python train.py --text_encoder_layers=6 --adamw_lr_other_params=0.0015 --max_grad_norm=1.0 --warmup_steps=160
Rows from block 3 of the text encoder, named by matrix and row number. Rows with one number belong to one neuron. Each number is 128 + 24 x the weight over the matrix's rms, rounded and kept within 0 to 255. All counts start at 0. Numbers have three digits each.
# fc1: MLP up (text_encoder.blocks.3.mlp.fc1.weight, 768x192), inputs 0-191
# fc2: MLP down (text_encoder.blocks.3.mlp.fc2.weight, 192x768, transposed), outputs 0-191
fc1.329:105132102131139170179134102134150106145124132115159120109126175117106103159139122171091102105139117116089142154106122200134133132144120152117108094079135112106127117136157126141112158127161114132132104119145132122138122146133107187155115088142122131126115132156106129124117137108101128147111103141193106171118146120148100122125144134150077168163119125129124114128131094130124123127116112179147174128137069148153083126084159132114145130157146140112174108127077145115133115094132176133103125099084122142110056125111093163119125178135092104128140142114082158116154161113157145106
fc2.329:118105135118074137136132125114072116137147082166065101158121133097169219167130132129115138117110122118113154119139107147151156185123095126101136093087154129132095134124145118160128098155141163119105064169156070062128126098132152090194130111147086133117168142146126122170141124129110102125115097160146129122158121094151090125164106130113128173099143110110113133133135081059140117114142091129138143102163154152103155166165130163150117140136120156136098096125120124159170097155141134102111097183160137088140105107148176155138145118140145129203166136112138125179130092137144115106
fc1.330:152119089149121144161124149164067105162169142158087122131115167104127107124109161109117112117114144142078077104115127158088115134126134117110094146146154141107067152170117171123147134152165132078137111106155155106139101145137120114176131148177163112113146151139111160159168161127107126125134079162148134107124147136122084157146160147112113167101103146142154103148078150115136131120148114141108100130114156158105130121117148115094064120082123170183164147145129127147164072134128130119106138125115077117119116101108142085157128169137104098154124126156120130158163135134123159123
fc2.330:092121129124106166147095130119089167140109136147154148164187161105133134138126197139140165077098105135124184149137101088123114131161113139113169082120129135128130165129091133086156172125104130141123104164128097124149154089096116102150169061111127141106116105131096085089135090133123156091131131135129137148164118146102138143148105128093108136135122129156135125155146137163114130128156131150119185144142078126138123150136092158130148129111107181142137122140141111084094145096114110100103096139116172104161148149110104141102080105132113126176110115142116136160153127081105121095
fc1.331:081125128146154127137123124131121159134214145096119132096129130132149087136112097101129134144125144136146131097127133183142104107090125160133158113138096087105165138106121115118085123183131103154121139122122176145131102133152144110121126123116107078140104104105139117101152138153139155172149132125091103175133132087190097125114115122107124116148135114103149148143170088104146128115157100117115086146112094146167144110128108154145141112176146082091115091130097134167105153109113120125112142157139125124138139129137133097141143143128103138079139164137146099138099133098160153111
fc2.331:131103123131109083110135119114169164130103144143098140139127086131133157140104116111097129153138162130134156111119160131113106134115117144118161113105116150123053117119153121134144154113172141128102121148140130127131134140159154149144086179146085104109117100125150108088126104108121140132096129135130100117100165113103162116122129124144136155135149094136104140132138154171135134120129139133113151138147126127124132145156132093102160166108121133156103173165174127126136104166115128119176144105101085118130147104121169129118114151077092153136137125108120123100126138150127124108
fc1.332:053140127109118139136138099149108086126159092093126121101180148136131152114167105139106142144145133122089137134127157128150128127166128094105145145122105120140111138160114157150160132134134134111116102164139128159140156128113102121138128110160133120165066111147123104119147107115155151138148124111135143094149103114115100153169164133148133120158120139175125098104170160144127107136099135117089099149117122077132126100138138113129121092163148138103116146133139111124143150087171150134171161111146163123108111129129151156135095132125137151115098103116096098130122094147136166088
fc2.332:148129107141137131116120111147142120108085133123113097136098121136119114114086139118112149155144161147137125124167110125127105113128104146126116124106131162124108131172134123131155141122141122128110143163131096108075075141127148130156171137153115122124117139136117104104129104154122108112157122146109127134111134141148149121078163148132112109153106133145150121144153104095132129117108142084101160106118095117152122150109138168147162120109125154112122122142111116125109173138148103139139096164139120153121086185146153155116151118148168102128114115161109157135129135130145097156
fc1.333:140139120091148106136105113097118095135123118153102134119101132136162156134112121113128106143114182152097129136124111119122159144110144128163141152121144132166105135114133149150108124112083113134148121139148135079120126146123084175137154157169186118105138132059113138102097159113146165120086101144153168131123158110145121115130121090089157106136112113104111106129131100141142134150149120127116091136142103126114114137130140075142107137128142101130149159114165145108160136114142185139143111139119129112130174105126157112099164112146156125123127164126120126124157113123117107155
fc2.333:105148118121096112134139130119126128115125132132137095091113131121122124120147129142131115129175129135120124145140133133128120128139147139128131139114154159132105127141101124119138101162110138137130122119113134117141126129123172123125146093146125112146155145108127145127130186161119111139140145118151151144119147148099138119142117139132101151111125103129137148115133133186125118133113126110102104102119098118119173111139096107150118086127118131139124133114133097111148142139122152151133135139132146114104142139142129125148131136138128118141127107095138083106099103128148106121
fc1.334:100150123150168148168125162128126122149126149157142143127118117125164154077119152106134154140132117138116097133095149104080106175133124152132128162112149104159139160114110113128159128105134161117141123116138150175148165104143094132139147140122073125101112133114163119122088105115112118138119138132128142116134129112170141145092108144116100100111149122110101103141151105139132101120159099101093122119174183140130097144110136138143152164093092116160085147133121140134109173098095114097174169134147076129099139135118130127115133103125177107116114156149116146142105110116147108128
fc2.334:164109093129137166137150086117127130175139115184128120071105139165124115180109132117107146117139085124092163138107102169141160138125135106093127166141116146118124094070136171136145095097104128129099129137122105122142130128145113097143132080146128132071157149114158114121131192139144133156121180137136133087169089161134150096079125159110140103074100130113062138132142147146145118177157074121114137166125114130088157073196156152101093175102162141132145152095077126152112162071090112120157165114125147150123123123162148128158076124105105162111112140156085134099149122158098104148
fc1.335:154127144162106097130125133123108150122132125108126138108155132154121111096059112164094137123149119140129111158104157139140108142183167126093141145139091139123124114127110079101150130109114087148145089142124120144116115135137128126126141095149140125136128140173115123131108101091178137085139124115174130148131092123165180150162093128135145110118128125139108079128124158135131174128108135147096173120112134112159107136131149131150099138111120129132135116102135159125137087135164143120125122151104116155141138151132132097131123122125106148115112103122151138086159137141139156113
fc2.335:137119149135149143114134156132119071120110131081132138155087135094102122116138148124130176148104141130159086149139108125174137099116079102156087065111159119110203150151152139174158126115150179058122118132141109114160156163112163144161112106101172141151103105167159172153127100157135131117151096144119153123137146128153121120147117137145149118212172095094109144124114117125112152108084076072177118110128137136160120114122121122124140105112130114107129144135120119095071126131104164128143155105127096145128162083134138126098079089141120152157128113143124122112129067103099162117
fc1.336:117165113143109115127141119155125137109145120104156123125134122109088161149142127113157061120116170133134138118172141134086120141128156158131156117143118140106121140123133113126177139118172142141093130118142134121167125063145159136137137144125101154112144095134123126143096109160128126095102112112170100136107095105134133111112087128138089134139140134111139129134111141163117092139134144127139091082110165124106091122185111122115102142119144104144128088104132145124115127152147096118165111172122100116113136125143101104169125158116096125128105142154131124134117115103121134111
fc2.336:132104116135109116135130145137140119119080116130130117129117159099140141124108128113101145135189147119098158138139088154142155085139114131143100139158091105113109125151107081105128130133099110126126128113103123135147090130148166142109084118090129109118097093091144130106161118132140123109153128115133159137153175149120175144109150146056098127144104109102168082123149107114123166126158130155163110165173141096103134185162170137100168092161113133137150155140133114146130126123118118129103129113134127129157141120158176111134077113085109105114120160150140123157128131123158138131
fc1.337:143090126114098112139143137151119116116157102100130118115144160117116125136092161110095117135098078127121109144111092131098162127141101147104118141127102138118100130116125073149149088116142167144130159107082110146074089136126126110113118102125118117152150131111125134159136148109125130136102118128124145150102099117127159090137089117110141181119136116141127126123126162113123140122141131115088138129107131152157097134128137100094118116103151121146151105129109168121086154132151161153127103181126088183145148136121116092127130125116122102129154128126121129129125145148116160151
fc2.337:140158146105168129111091126130135118160142128130142165112137133124164123149164138160145143128148118098095096104106122130154101097139109133161128133109113158139122157129139088163148114105121094102092126178112162127153122118117130123144102146119130123149127106131170111116117082170139129137127125137146130126129144138127121154131136135123159127174100101095095131151152098111123149106081114166129080141140162136065089109155109154096151109171110146140180107141140127124151078111083150161144164104153137089124092099118171117124151142115139122129128153082154136106069094122126150134
fc1.338:116097131113118102112116154139149122132146128139090120111097091145154134135085103146091115130109119164161124137132144161097127107171147144123160114098120121123142131120151150144137130142091133122111154137112111105133169123108136149130136115158131141159141131103119143123100147103115149136094111098103111145139161119125077130104112106102125132111119159133140143101162111116134174142160132114123121130132118149132115164102141147114140177165121156178141120120160131096086126148113098126143103128092094133148138086143079125125157121100113047156133122123147121129155113133158136125
fc2.338:158115137108150075150144146129108126106163084131102145116119142116137098112096126143128115153111092149132123144087130159174145123146113089148157135116155161152160130147149101152121108160110128130116082130090177107128129122106108115120088119101183113144100117133137141143100129124125100115138137097096103155150137155100098139149107134141088172116115155126097186098139158148149168134122132124091116168156149137153160123183157102102119153099136124135124135118109142157108159117116135122173135067139087156174145105118102070141061088182089072093168131125108142128119118180139134128
fc1.339:117159138120152126120118125153131132161114101175131118167117109127141141129134098132127133101129126160136150135087125136173119148104154132155119105145037162143102140150109111102107142142113137173186176131152124113156106105110155162109110142162145138115087129095153134127122167095101119135132149118106077141165095115152113125130111151174138130155147166104136099118108105143070136105106104148152088156116107072114149136112129125127147142129115186129114101106138129136136087097145105183149151151119146130109105106141129143161142110130112139060128139122096128065095124108114153166
fc2.339:158137119127150156080178128089099156116103170126123125137118143114086137140083125124132116149165159152116083151129144146099138104172132148112160124140141137098120154102143140091111093184079118135105124080110109107152129144115118122074154084079116134093153136135156128108159129124180127152135099143161125128114175170088108119122083099128126092132115125160156145153126147123130158145096122137099162107131113158097114151119152134118101099112122149122155173134114142156121130147133147144080113153130137177123064097113113138125130201163147100141173132150185084119125141165103113112
fc1.340:112166154146122096112125128132102137140145129124064141132137142151135083158111161121125089122115152109156151112120105106120153129134148099113107100133095105102101149146066147142117112164077138122192127160184111114141136174104133174101140080133110094162163133163183132142121113125143152121111137094077104132109133108148147122108136086071122101136107160160147159105128134139104116115148127123122142137145100164157099124123106130111130162125141146130193133145124147150115108148152131141138167113134183087165142133132093118107140110125110165122108142092132122127116122111087154102
fc2.340:145128102128140102109113146150117102110113119141164155148135121123120136120108098144113122095117157122162123124124154113123120155130164160111149103144116156123128117087160126100135110134129125137115143129129139119180131148110118118158119122126131131117139126123128110143132131119116119150124148123117107120125125129110120146119136131162163140164143110132145127134103108136132119161117146168145139128136147110110137117146115151103131107143138115136150138118136135135150088099153082147111149148176129114157120105132128112143118122107128102129098101132147121158117105109116107104
fc1.341:130135136135152158101089132145136146123144139138097104151133139111144092098125102125124125105111096093115059144145127139148135195088144119119108157149112139105129094144136167133126141156114135143146088108101125152123095147123097129102147100119157133107122122164123115133128137180100155115108141131126123079106124136121120110139119145128119091143148127156138173121117139142131157134170146172164127103104109149130104141141111128116132148123112120142136113109153098141115119165103108162119081089126129124140081108163133140124133097140121138124082107151175121120125081137131113119
fc2.341:115178092103147122199121112153144079132112140129140099147127121146138140126128138121094092142090128116099138186141107091130114117121151145145118122105140130150127115101126137158075155091142154129149137126131162124146159140135146121147120134111190102105120143137138128080115102094092136149116125136123143078093124137159139125167138129083135122145108086119155124129135142109130159119124122132165144099154138109105145124135137134097132136125131135139198090124132161097124127134122130126147174118133159129125143130187112103111100139104110121147130123113091136118148143156118146132
fc1.342:121152136116088150139078118117116161159140099131117085103139188131136116110119095134140121131138115095129090168148122140127125169091135105110122164141122144128138108132101138126069134121125129100161112106091111132127097109177159126134138140133134106107097182114162144136137098119132138128153124152116148119134102102118120114124162097122165118127156108150120128148102137199087116130104138114145155144125156133100126157164113097113149116115117112112139115110110105100126125139096114132146154109114144169131096135139125120136095108150134164130114140140082137115132107127099121125
fc2.342:155189155126149133109148151116131107128163101161111101116122136104146119150114129135118088115134137137109120125118111119149105116138151152134130093138136178121089132150103166131122117104110120125142125116133146133114142128167124168090137103139190113142110118143140114136131145099118131102104127108103160111092154096133105117136113115105152120130135129153152112113149099130101168130140124137186151122160137146105074131125129114130135117113089133101101109120135105092129086152119122160128125122123158134129114160150120146123165150101131152120134143168118133135132084176137170132
fc1.343:108163167130135139114128148112128134139125125172138174124124122101154133090133135161120128130135133157108109150129139086149118128126164114115124108139119125113105153125112131109128155110074104142150162130170143129125079144141092138146127123137107126112148132137148167122126165117117102109131157145110083142127141131150138163135114113154089113118154152139115154123137105180096150134147096114106115137181149091142100132117102103141114082150136153159123077185097172110138117107128121154152120147149096135148175147110114140141183150136125159129152107116129125114083134103143126126
fc2.343:148131124128144096151122101102094147152119151125126123095133160133129112120096158134052143159115127163129100120143147128079131119112176133116135116120083112138121135121174186123108076141101129153137135120103152082138128120138118172116111116097121162102139102153129126139116136120149149112118120144129093124114137161081123132170141118102150110130115121163157125105126116138134149175138114103106130152125104126159137146099142158126099103092156156112100129122124140124144094160100110150106123124143143142135112098125143104138117131145136134127146140126153130135141180146107130116
fc1.345:126132136187129131107128129126144133094125119097150120143150100171095118118090113111113120105081099178113154199135126106142171102123116108142115158139133129079153180139111107110083172095152108124170130108116103089167136130087134141091138123133110146123130135165147117075124118136158123138147078096128136119183082158133147174103153097125143117148124113121139130151156172143111125143163125119136140129124121135095141162132145130113120114109134151139136160111131105120146115136108129093121121105125130119118150152130127174152149174163096147121102137101153114131091181147120151132
fc2.345:115113099072143135086160100125095130133096126112083128137105068116163176121124144119164148125143161104125122139146127113141137161135162170133107123113133086115139122140059117137128095140080158107079117120103118133125170120139124101120152110131108103146082143197111125113131137126167123110173155139073130158097191083160190149118121117142121134133126107125118115148103149121125108112105109127140123147159136115132130110117140138143128138126131141094150096099109201143139110142137152099151131093156138141132134124110112119160131110123180155103154132134136109134147110115174120159
fc1.346:118124145149108155143106129138118132113198127134130154131197141142138146125117152097163152120095122126120086145161181113152148091146129121171108185100143130137115154105127117136120104130075140108150118098142146088073119090125123117115128091156134144100092122090128119154115083106199208141082091114122107143146095128143134136120125091129153123127106116091100116117141100113109093139108153134100079133118136115121137175136132105136138132116121124114133145172136165122117119126123114088149112133160109136155177125113141101169132134094137114164150126106119141209107162129121107125
fc2.346:142113096133111111175105144127116198139177098109116066137162147139142172168151108138108158108141124116122109118169125121159073065116138074129096114138095138113069201138147078144124157068099136134104078142124092189105149134094145148136094104181142161131137106073138089143164150161115097108121145136085138174132114108115127138155193166130075113123138111138123125092152106129125105118100114106165100148169117143139144180105104148124150142100152152125142108086140140159118122137094154148166133132155094110051141107102175141127159161122183076143087127122111125175115123147118130087
fc1.347:124132133152093149107101127108119089158117111149150143146124121097123104100116151088126115158085107122139143146157109149112113111154119113127181122140122124152152131171119106133176136127106156107077114108127122128200104111119142134158153127152168136122177140136155117140102097127133125130143114140115115131139111125166109164134128181096139143101140114121133151174091120143162111153162093168127155129134113138105185126149159108120142118146133121150163067117132121146136145141112137113082136130120119133123129104095100129132114117133092094142129139134139115133129150139099155150
fc2.347:113152114132125147152134115199076147076141088128144142159137141145148117121152097103121148123097132133123149103155124111156126094120133099123161124142110095127124126162109130089094148145145132104155113126071111178142179124120104111182129144113135125159106074092144104152060133161175169133204161130131166172116111139115117135161114174153124090154099087104132084145161138087111121159127159126097177174137069096145177183132111099162129075151064107071151162158098140167072094154104096168130123150137131111172078131156127121096112123064179069136119083117149109145151107119151143141
fc1.348:132136149115097123133159099158111145145121130131153147089146138157147123117120095104126137168138143137135119125138160106170141134127121137120113119096143111149146103125123127067130118111132137119093121120133144136130095142131106173193176135148093176120083118146137125100171133067114126176144137160115122179102114127124134157140085102147100177133104106096125144076140146153096115084107147086156091122130129126155150147131127118141155125140109095129130159081098114124111103143118154115099133127125117122166104166154135080106123150152138147116129126128122128151094128119127151111
fc2.348:147152108118128120133097136087145132143123159134093152139103105162082114120124107128127114156127143117153159136117148145118137141123134112097116127127101075145131140122098139130131115137139141141131089131138151109087134168172141121149118155137104146138133128120112144116121140140094129108142111131123123100087090136143149127132099177152128148084107123128155114108112066107089096139148141154132134108118140085135122131112196143134124181168106152156138111120144087123115122145122107124140116142108149134115164139166169103106132118113126152112157127144160120141122125135117129119
fc1.349:126159158085143125115158120119162123140121162110151131104115094152112121138110150141140169124121152146121118102164145145138091146140142156093098143107122109139123177145153099089180133119143129164141147137177140104109148182066072102108131137115145127161083097121152125127098100074167132132146162133076127098128138135125113122128143156146108084129123144113096107146092136145137123128106120125126115116120119120121134114101107096127132111146133116106136108141144126130124129113128082133147096159160105148147132132088164157139127141126119131146131096126120158111109110129143135083
fc2.349:151159120082080150149170136120129132156133137112108116179138148136177151112077119164111144135096111176144065122135133115046100112081113087148152163143149143124076118123128106131145114136078088139151077118107146131108116152142149074140109137103134156088167141105094111068149157148103138113130106121160172157075110103128151126142184085159158114137139140139145192133169141102127159115061153157149158175134105113136145173120136094103151090189127132140126110133049125122096159119068119145123093091117107125183121109099143165128090143133137141069119166159179124121146111126141101135
fc1.350:147134149083119139129096132162128126132087109084136119130106118134147123119158114114115107111162134127106120175135105115127152135123112149154125172119092109152140146119152147098118152148118157115149114133086124131179104117146105150141106136156149129086126124157116138141112127121137149130145097084146131150117109155136095125104146088127151109127135197129138143109148144142133113115103134142161142120125163124130151155142114155117062158131103131149162168109144144113144104144153118120126092120133138111175120120107148113112123099159103119034086118175130126171146072124125090087
fc2.350:110127143158131098122168167150161133121141118114084186127125102125150110089144171143149125099107131105135112186162100113118129155123106111123125070154134146182075090112120149162080152180156099108096115137106146093090125114117129093087101108139168117081114144141147131160181143131122131121149160093139156128117105135148149115131120184136124123119031099115125126124112134160145129177140143143121163130108087101080132152114150115135095111136133101108170136066117132116108149119170103130163140122122105157125122122154122141132128106143120153146070169101122128139122173173137083116
fc1.351:106138158111108149158099144128090130101155167182108089112153151127131152123132149148128068146117156126122099129131146119150119109133126120082071131163126121130140145138109118192147129162135129116118147126151107140161117108099092137110123094143079125126119129178132147118126125121126120081107116126151143154112142127152124107092141149099143091136146127109063151116079139163148145127173108152094122148143154133139174081107115106135122103137117121104138106148157108172131123108117136120132139090127151143156110121125117111138139081157119144114081070092184132175105192125148114111
fc2.351:134114139148125143134129137132129137137129103147108121131121140094132112119117144157136087150149103138113148127175169131094146098098116157110151124168105125141134125104099104105128131138110112119119120113132151123140141108130130120140113171138144099141105103141125144130132137126121123146152118106134129141133139152128151141118145107137123120111137117136123110133131125103152130124100126124103102128176148129112102131179114142134130145111144131138152156125146139120109137129139111098154125159128150079121165111109116102107128126125107129130096136124120130166131127099100123117
fc1.352:130147089132113136098146130128095148152173156149158147129104173113165129133158089124154123168094103133126100091156150130132167022111106110113139150147141140091104160105150119148134132160116123093150138147161128122139110123146144141157113124124152124147143114084110161138116123089089095131097130135153086160136169115118139144071139153085167144149151121191150165145131137123123111123105095139140131118091113159110157111174143114152132156140112131111156100167155123118098191136105136106160161115130113158133143119100124097078105128132163098164146173114115151150145138162114131148
fc2.352:133136179110203170094118141103143125110118123074130137092147142087136125161130125163113125091113116160167117143106108121124100144106127101129112122135140136091141177170119144156153148135151134153144130128161139075146149127153129126114128093134119131125079132145160150159119160134145128165154129103110117119114120119136123121154115083136089145118128096140109139125136106130105143178180123130108125186155142115116095107138093144132099134098122155134104135131122125154114139106133148149113127112122141127165128120115112116154140109090145130147179096113168158086153151145128138097
fc1.354:141164098123103110138141144144133125122140137081130148150141102124112139105157107139129119136110112150164107161156160128124139117118125171142116101157119113133138128147127139142104138154082088097136124087140089154091152141130178063109162121111139141114105119153105135103181119160163114120148122130128137136169118073148135134130135050155104124128141143126127092148174163035085159120129134119151136089121128105150135151109144129123166140172128154112105119114147146103138150124083169146100123136151087104115131085080146128132088108175107152133069140122126155132158123123145112116
fc2.354:091086148116181144121094100154112169133131174107160087171152129126125144144112147104168156104154141135124149129081174132121161126114123168178089127106120091097149089151110145121148134103156136144071146123081092113135124139132135193101100100110114127103090131102194079151131164106117117133150145104116145101152129112127153159121145159103088144132127118108109073084133121098120139156130112112113105131139154115057129139171161090143147140145151135145157146127143101112143106165182129099115128159172101113114150121118073135157115060154137095123095086127170152128147103133160161109
fc1.355:099103148141117107098143166134151119134115126129145148108151076126145092147155102141102154117128117122122134140067129143128180157088117133109178134124130125073140118101113139106134074124108136157134152096124130165120122122139100145150117167139135129151117117099152128153144168124129112185124113114114112073122125101135114135140096142111140125120107145140110154138153108080107094142173122161124122085143118124118114184154161092131087113157108083107113160109137136106123158131153160104124148111109102147118140127136155115130091149173119106164123136152140129116088144150114158146
fc2.355:115116148084122124128116101128139140094146130133089136105148106140141145094112153112116145116127155124132126121137124141135121133142151132132115130126161124112116106143094122162097156124144152099155117129117155156120152161127133130139139117112124093127137133124110125088090157099109165102128114132140156147140147115105102161141161156142134130146172127105109135199105118140154116084105130117121158167091119133152164127154149120130117150157128156111137126110084113117098125201151152133150150099142113119127117133106108081138137143115114104120130127119111110082151084154148089182
fc1.356:085137119135130121141115120139135119125154114125161144130181155168130102116120132139121113123105124142129085133177097163108109118109134095165129141166140143131182132130116139104133106114178123130075150156062123103141122120132100146129091124109168138137111134107070191165088153097132150143140148123120136146162126119093106124124099152144084142136135124126102111121126160099108146065090151113137111155149132133113110142132134088113134162158142137178108094101140108108101117109145131105126126106117168129123106140127126106082089145115108153172087112143139124158125156120130146127
fc2.356:164156088066152172110124160163125170104099158097128083139117132144151155124091169162104080137133108118124095097154071119161117138142196140119132130157094115115171124111126121119140141084130163133147131112147124091128088100186165103151121144146128109149183104136124139125107081111110065119108131121143112117169152082158108130155139205125127084153072091153154143133143137177117138186153120166147118150094122128145108084149128119130118178098127116147069113167156101149107157143127112141107103128158177138113120138108159131135156123100121129142156143139185131113168164112140117120
fc1.357:147134130120128077135123129136084142123145141086146107122114117084118104127133136124136116134124144138141127119131191117117112141165129099133119168150150147136176085127132161135134168135135077113090128116113115121080149163103132152108113125139163138111122133128161093136117103138119155138123139143152156115122156131120161140105126136118104107146153129135118128121125098111118121123152109112188196117131117105122104134147119171111165100114146119167124103119128105176113128112112141156130119114101106118117108147116140092132101101105113169086131125102114156145152109135111138185
fc2.357:110102133142129130117161138100091121107069087090108136127128142138145126147099142103173149129136127118131128165132095082112124159071125091163116126120123187099149215141213128121197144103175170127139199161145191167159135123145097117166124139149133166100199148119119080124133159049107156120118084144144063114144123121176111120083089120072160105159117111100080084118118167112184116104138146169126119087127141099107131100110132099134123111147128110087207138127085101114118123143167104150113123094190136128147139111191108102124159121145130159143101153061129139181049121181105146130
fc1.359:163107146081108157137155108116125113153163143157138138142091141150108127145137117142142123144119140111122119154143105108115113154132148127126119158131111120121140137116117148101172111131141132187082134178137136100152111104104121121131105099159110107140120166111128113146150112131167137130134118140130136135152139091113171136117162093125159165121112151145102104117116079128173136118128120099088138138117126152098142131157175154090111132100133135107175126153117091143088133143133128141125099125130152143122110100118119116113101097135148156130088137115118100094129124157131144147
fc2.359:109171115105173125149130172140125106142108138097148112081077096098151132092166194085117171169131125169117155121090138127138102143118145123127189128100148147116105106137141104114149151087118122114163120098123154096107133149135130121131183137110115148131130143118089169106145114106145104107125080146118135128123110101081139141157085175134065110154079161111107125143077120094090120137138159129128137122153157110100139119084144128156187127148138126162143137101147153145142144146132118087141139150148120099132157127134087123099117104111107135120155092150143132146154151157101156157
fc1.360:129135099131154137115141094118101104145143102131112134161108081104102124134126108081123107161148144172099147115124134136127153130126128131113142126076111149137145131108097118100157143143104168114122123140149202146139118141138197105112135168124117144129126109146154120119121128152128105103119101157138116110126149117129106122111123121176137137073155129082127146164148116112146133156126120116076105140118109064082123108078153179085139157165126142143123097108131108107132087070099131123114142162113121125111116111157159143126143179172109141157122109134120134122157123134078123135
fc2.360:155198106156111127078144168102130133109156127139137112084148110150074092170142151154109117112064142100211169126184107178122140084101096152109207137146072125100116089142152105138049167162117117092068138114134116145145115167116126114154185152113119130090096092117101118096177139117131156154153127146176100173153097141115119115136126128108133157098079120084147110111090132114119111103107076153149174197157130097112150114139179091138145081107065104103101154114129178095141108111122149142077117139117152120099155150114065135179126154120144127083108140116128090153139172095147153141
fc1.361:113106133111123154101163154163120148084134128148113141146102105099165137151110087144106189129073075134101164120136109155135104134100146162081147130102139063102141087130121144153176141123174155109086183088133161176118128127141152097159100107086091096156112129099111111115135108131176180177105110119104105096141131103128124115092121153090130121113179139137124127138142139118109118148138150095150126120117141086129198113104138134122074140183109114095134138067142149163104144112152125099116159133122089115156121153113149120127137184131178113166099102174134088103115162088128122150
fc2.361:073131141104105167137128104106130115127129131168147098101117127111098097110093129131075099105119163193085128141116140098122120111121071073144148170117165141156123132188133142173133169123134107152142124145097152117134087103116126158117126130087190127115120116127140116098136144108105194138158076129078114150152125142158141141137121151139153128151158103120109149164105128134155136118130110140139153162113113125128117099157116116132088144140150125087131153133146118106135172123173140136109119179129095104161091092139119113104127147160112089147158103157153151102126138158126105129
fc1.362:114111126116140144133162099135119078124162122141093127122157123131112133134143127145151107147129163135186102151118108130158149106099156136054166106088126141146148146150142135108090131173118119162118152154118165070106097091138094151124119123144146113142186123103100122110137103146112182093085083153108155126152129122121164151077141129122125121143121136153096117123106107144092134100151148119120140098123124146095168113118064122097128125081145127136161150112147158146159110102110154106139138147131145092135137130116139159078157131129124088110094153090143134138106145159081145118
fc2.362:100162119090151093103134154145101130111143149094144118143140121128128146148112120119156148171146157156109090112150124108117122159118126161157137128141125104120163079116101131122105115119106118107132088129138144104129128141115128122172078113151099142118115122156074177160111096174099152069103133157116141135151148145086138109157133142138172131120113142125160117131143118104136149140122150115125107163147117087140140113127148102073106128130131169111187118118129146143146137122140093136099161160128135118148141113127143112121131094132129152138087117107165118112127122120174165116
fc1.363:161165184142126124129148130109141129119159156117096107115162072134092138129136168136110106087103170156129130136123137111121146082147115123111162133128105133127091141141089136150107117123108145117132121125123135146134159126114141116093075080159113112106146120141190141102090163104142096148131112165106107107163134150106122090129153109120119115115136159106111079158122193108137134071148122116113116166098144139084101144126116141097151142075121124124172120159165156094131128116109115133146154100137092101112127064126116166130141106100143138148139118152134110145173163089110104141
fc2.363:120103094137140120140116056118127120123170143159082110152131072127079136053085101106139101169118113133127134132125169129129104125147107098108160142149166121085174140118110119167137090128165164137091156093112132134127169120119163122108080100138122150143132133184159107164116144150164127088110081117113138121173143117173128136100108131126091113136132136140158116135120100132131130096149139103120139170169128125120114125156157157198129102091163138111140116129117118109119043148103138095108145111163144133142142144135142117183143112108124161115165135133136113138131091120153098126
fc1.364:139153153149149093105125111111147135179136094128106131153100149131155115151163115111174143109142101077131137118131094116127089106100101114185118141125130117141132169181135168130133117114135137105114103135158143142137128091096154155109143126158092140169129126179105157121145134135104131113096153147150092133141069118118149107135123120119095129149157120110079163140128085128146126096136142109131188125106151122151177191115116108117121114116063140111136126131147128147124128121159134084113133142128155151129162112118147128109161119164098143124138115111126123097137099092077147135
fc2.364:128144107111109144162129152144143112094169141146140160146101116149121151108139116126126131087166125100156109128108133131146145136095152128128171149137127142117137117123149132100104133145139110132138094112140155151106132106115087155098143118137134076115129144130097131124139124149141152116124094124133122133145119156126153148104113133129141148129176087117164149154123116101097104125105115151141167159115130120173160094105131092160129088083119102118149165157141095109127168120131157132091100098135108140129161132101131170145129127131124095126103156113149103164140126100108160122
fc1.365:095141116159103125124119138132168109139129110155100120052110121147130109128130177137129126134107117085144098106144120126096121151076134114172097131124131124146168137157134130072127109185146154116163158119097120133169097143151101169105110132107142121121124124155128132112170101095137142135098131096108121139143106122141121125112155121133158100189125145107149102095155153112132109101122122129098105113178159132099125158100126123124192130110117086114134130131104119083129096137132110124166064079142103150197144109124135088133143158169103101112146121131111097138134111143130143142
fc2.365:079142088119102144142113124133094181093115136132113074130157097126130148126106110132105090154073066132072128113135144103118146133087160140108121131105129117150083083111096127174121113120073113123140122102129168103086140173111127124160136144122142194151176115127143172186137133118140211135078100122115125161129111139138139132117143168132153137138108090092116107151097125195156159081113130161164193142099129199126124133131137109140061101107128171135104091110105129119151191102113138122145131141105152100133133125149094148186141102127097113115086143118099133111084149204126161163
fc1.366:107132077144159095123137152166065144093162131120107121127129143102103148127124134162072132117111095082133086177099130147124120133116137168154108143091113103105128100158166108155126138124117134139146134148145148080155104164118155162135169096155097072152192132126199154131104094147139150149104179122115129115153117135136115119117103128105101140174134095172114155162105146162121140130141142128112125142113123157135145130136142120155161180138114161145091152099126103128156102121134118124175141096107147161109105104111111098128078136159135154143118176104165173111102134140097118075
fc2.366:135136144112116142142128113111164134126132113140142140153115109144149165149121125116132140110109129117132135117134129143106159116083121140148131156180127129138131121152096141122109117113104130124135157133141114097119159124156123119141118148098146141114159125127157110138131123112112128132108138110125129123167136125113130137114108113117161138137148139116132137129137125119150135117097114144098156115105132109147092121102130108113154125113131154144154124120122106119134105115127136117116142109129117143121146102133116128146089133129089107149110105132118120153126120137152136125
fc1.367:098150163119099139147154156078102120124131137139118128129118089117123158125156132130092140105144091138170131110142074110120163121107108125144131142150116127156127134087110102188143131143121112140166144093106123165051121098110131104116175114114121098120144121133156115130158111146124131131080121133115107113148134116131115131117130110120143131110147158138091167157154092094095106103126166108179137138121144174140100137109124155124110160136138125115175139143085167119087125134138153156137097119127095129100127148132171134133127115086124146125122145138151141149122151105125122127
fc2.367:121152142146125145184075114158120119161157117116145098156158133125106124108128148124144118100094095141142138120061197111132145135128117139136117098128117109118080172160116152118164131155190109156075132144101136125159142106150141093124119112126137099128081122121136109157095130126106124147181186119098107092105121118128128109143099093147114085134133127144121128132168111103125086128105129159134136145133102134122126101169128141126150116100147133170151147112130122117124134138127123116124089137133118135168116151155132145130156136123161048149137110119156147149099125133138141124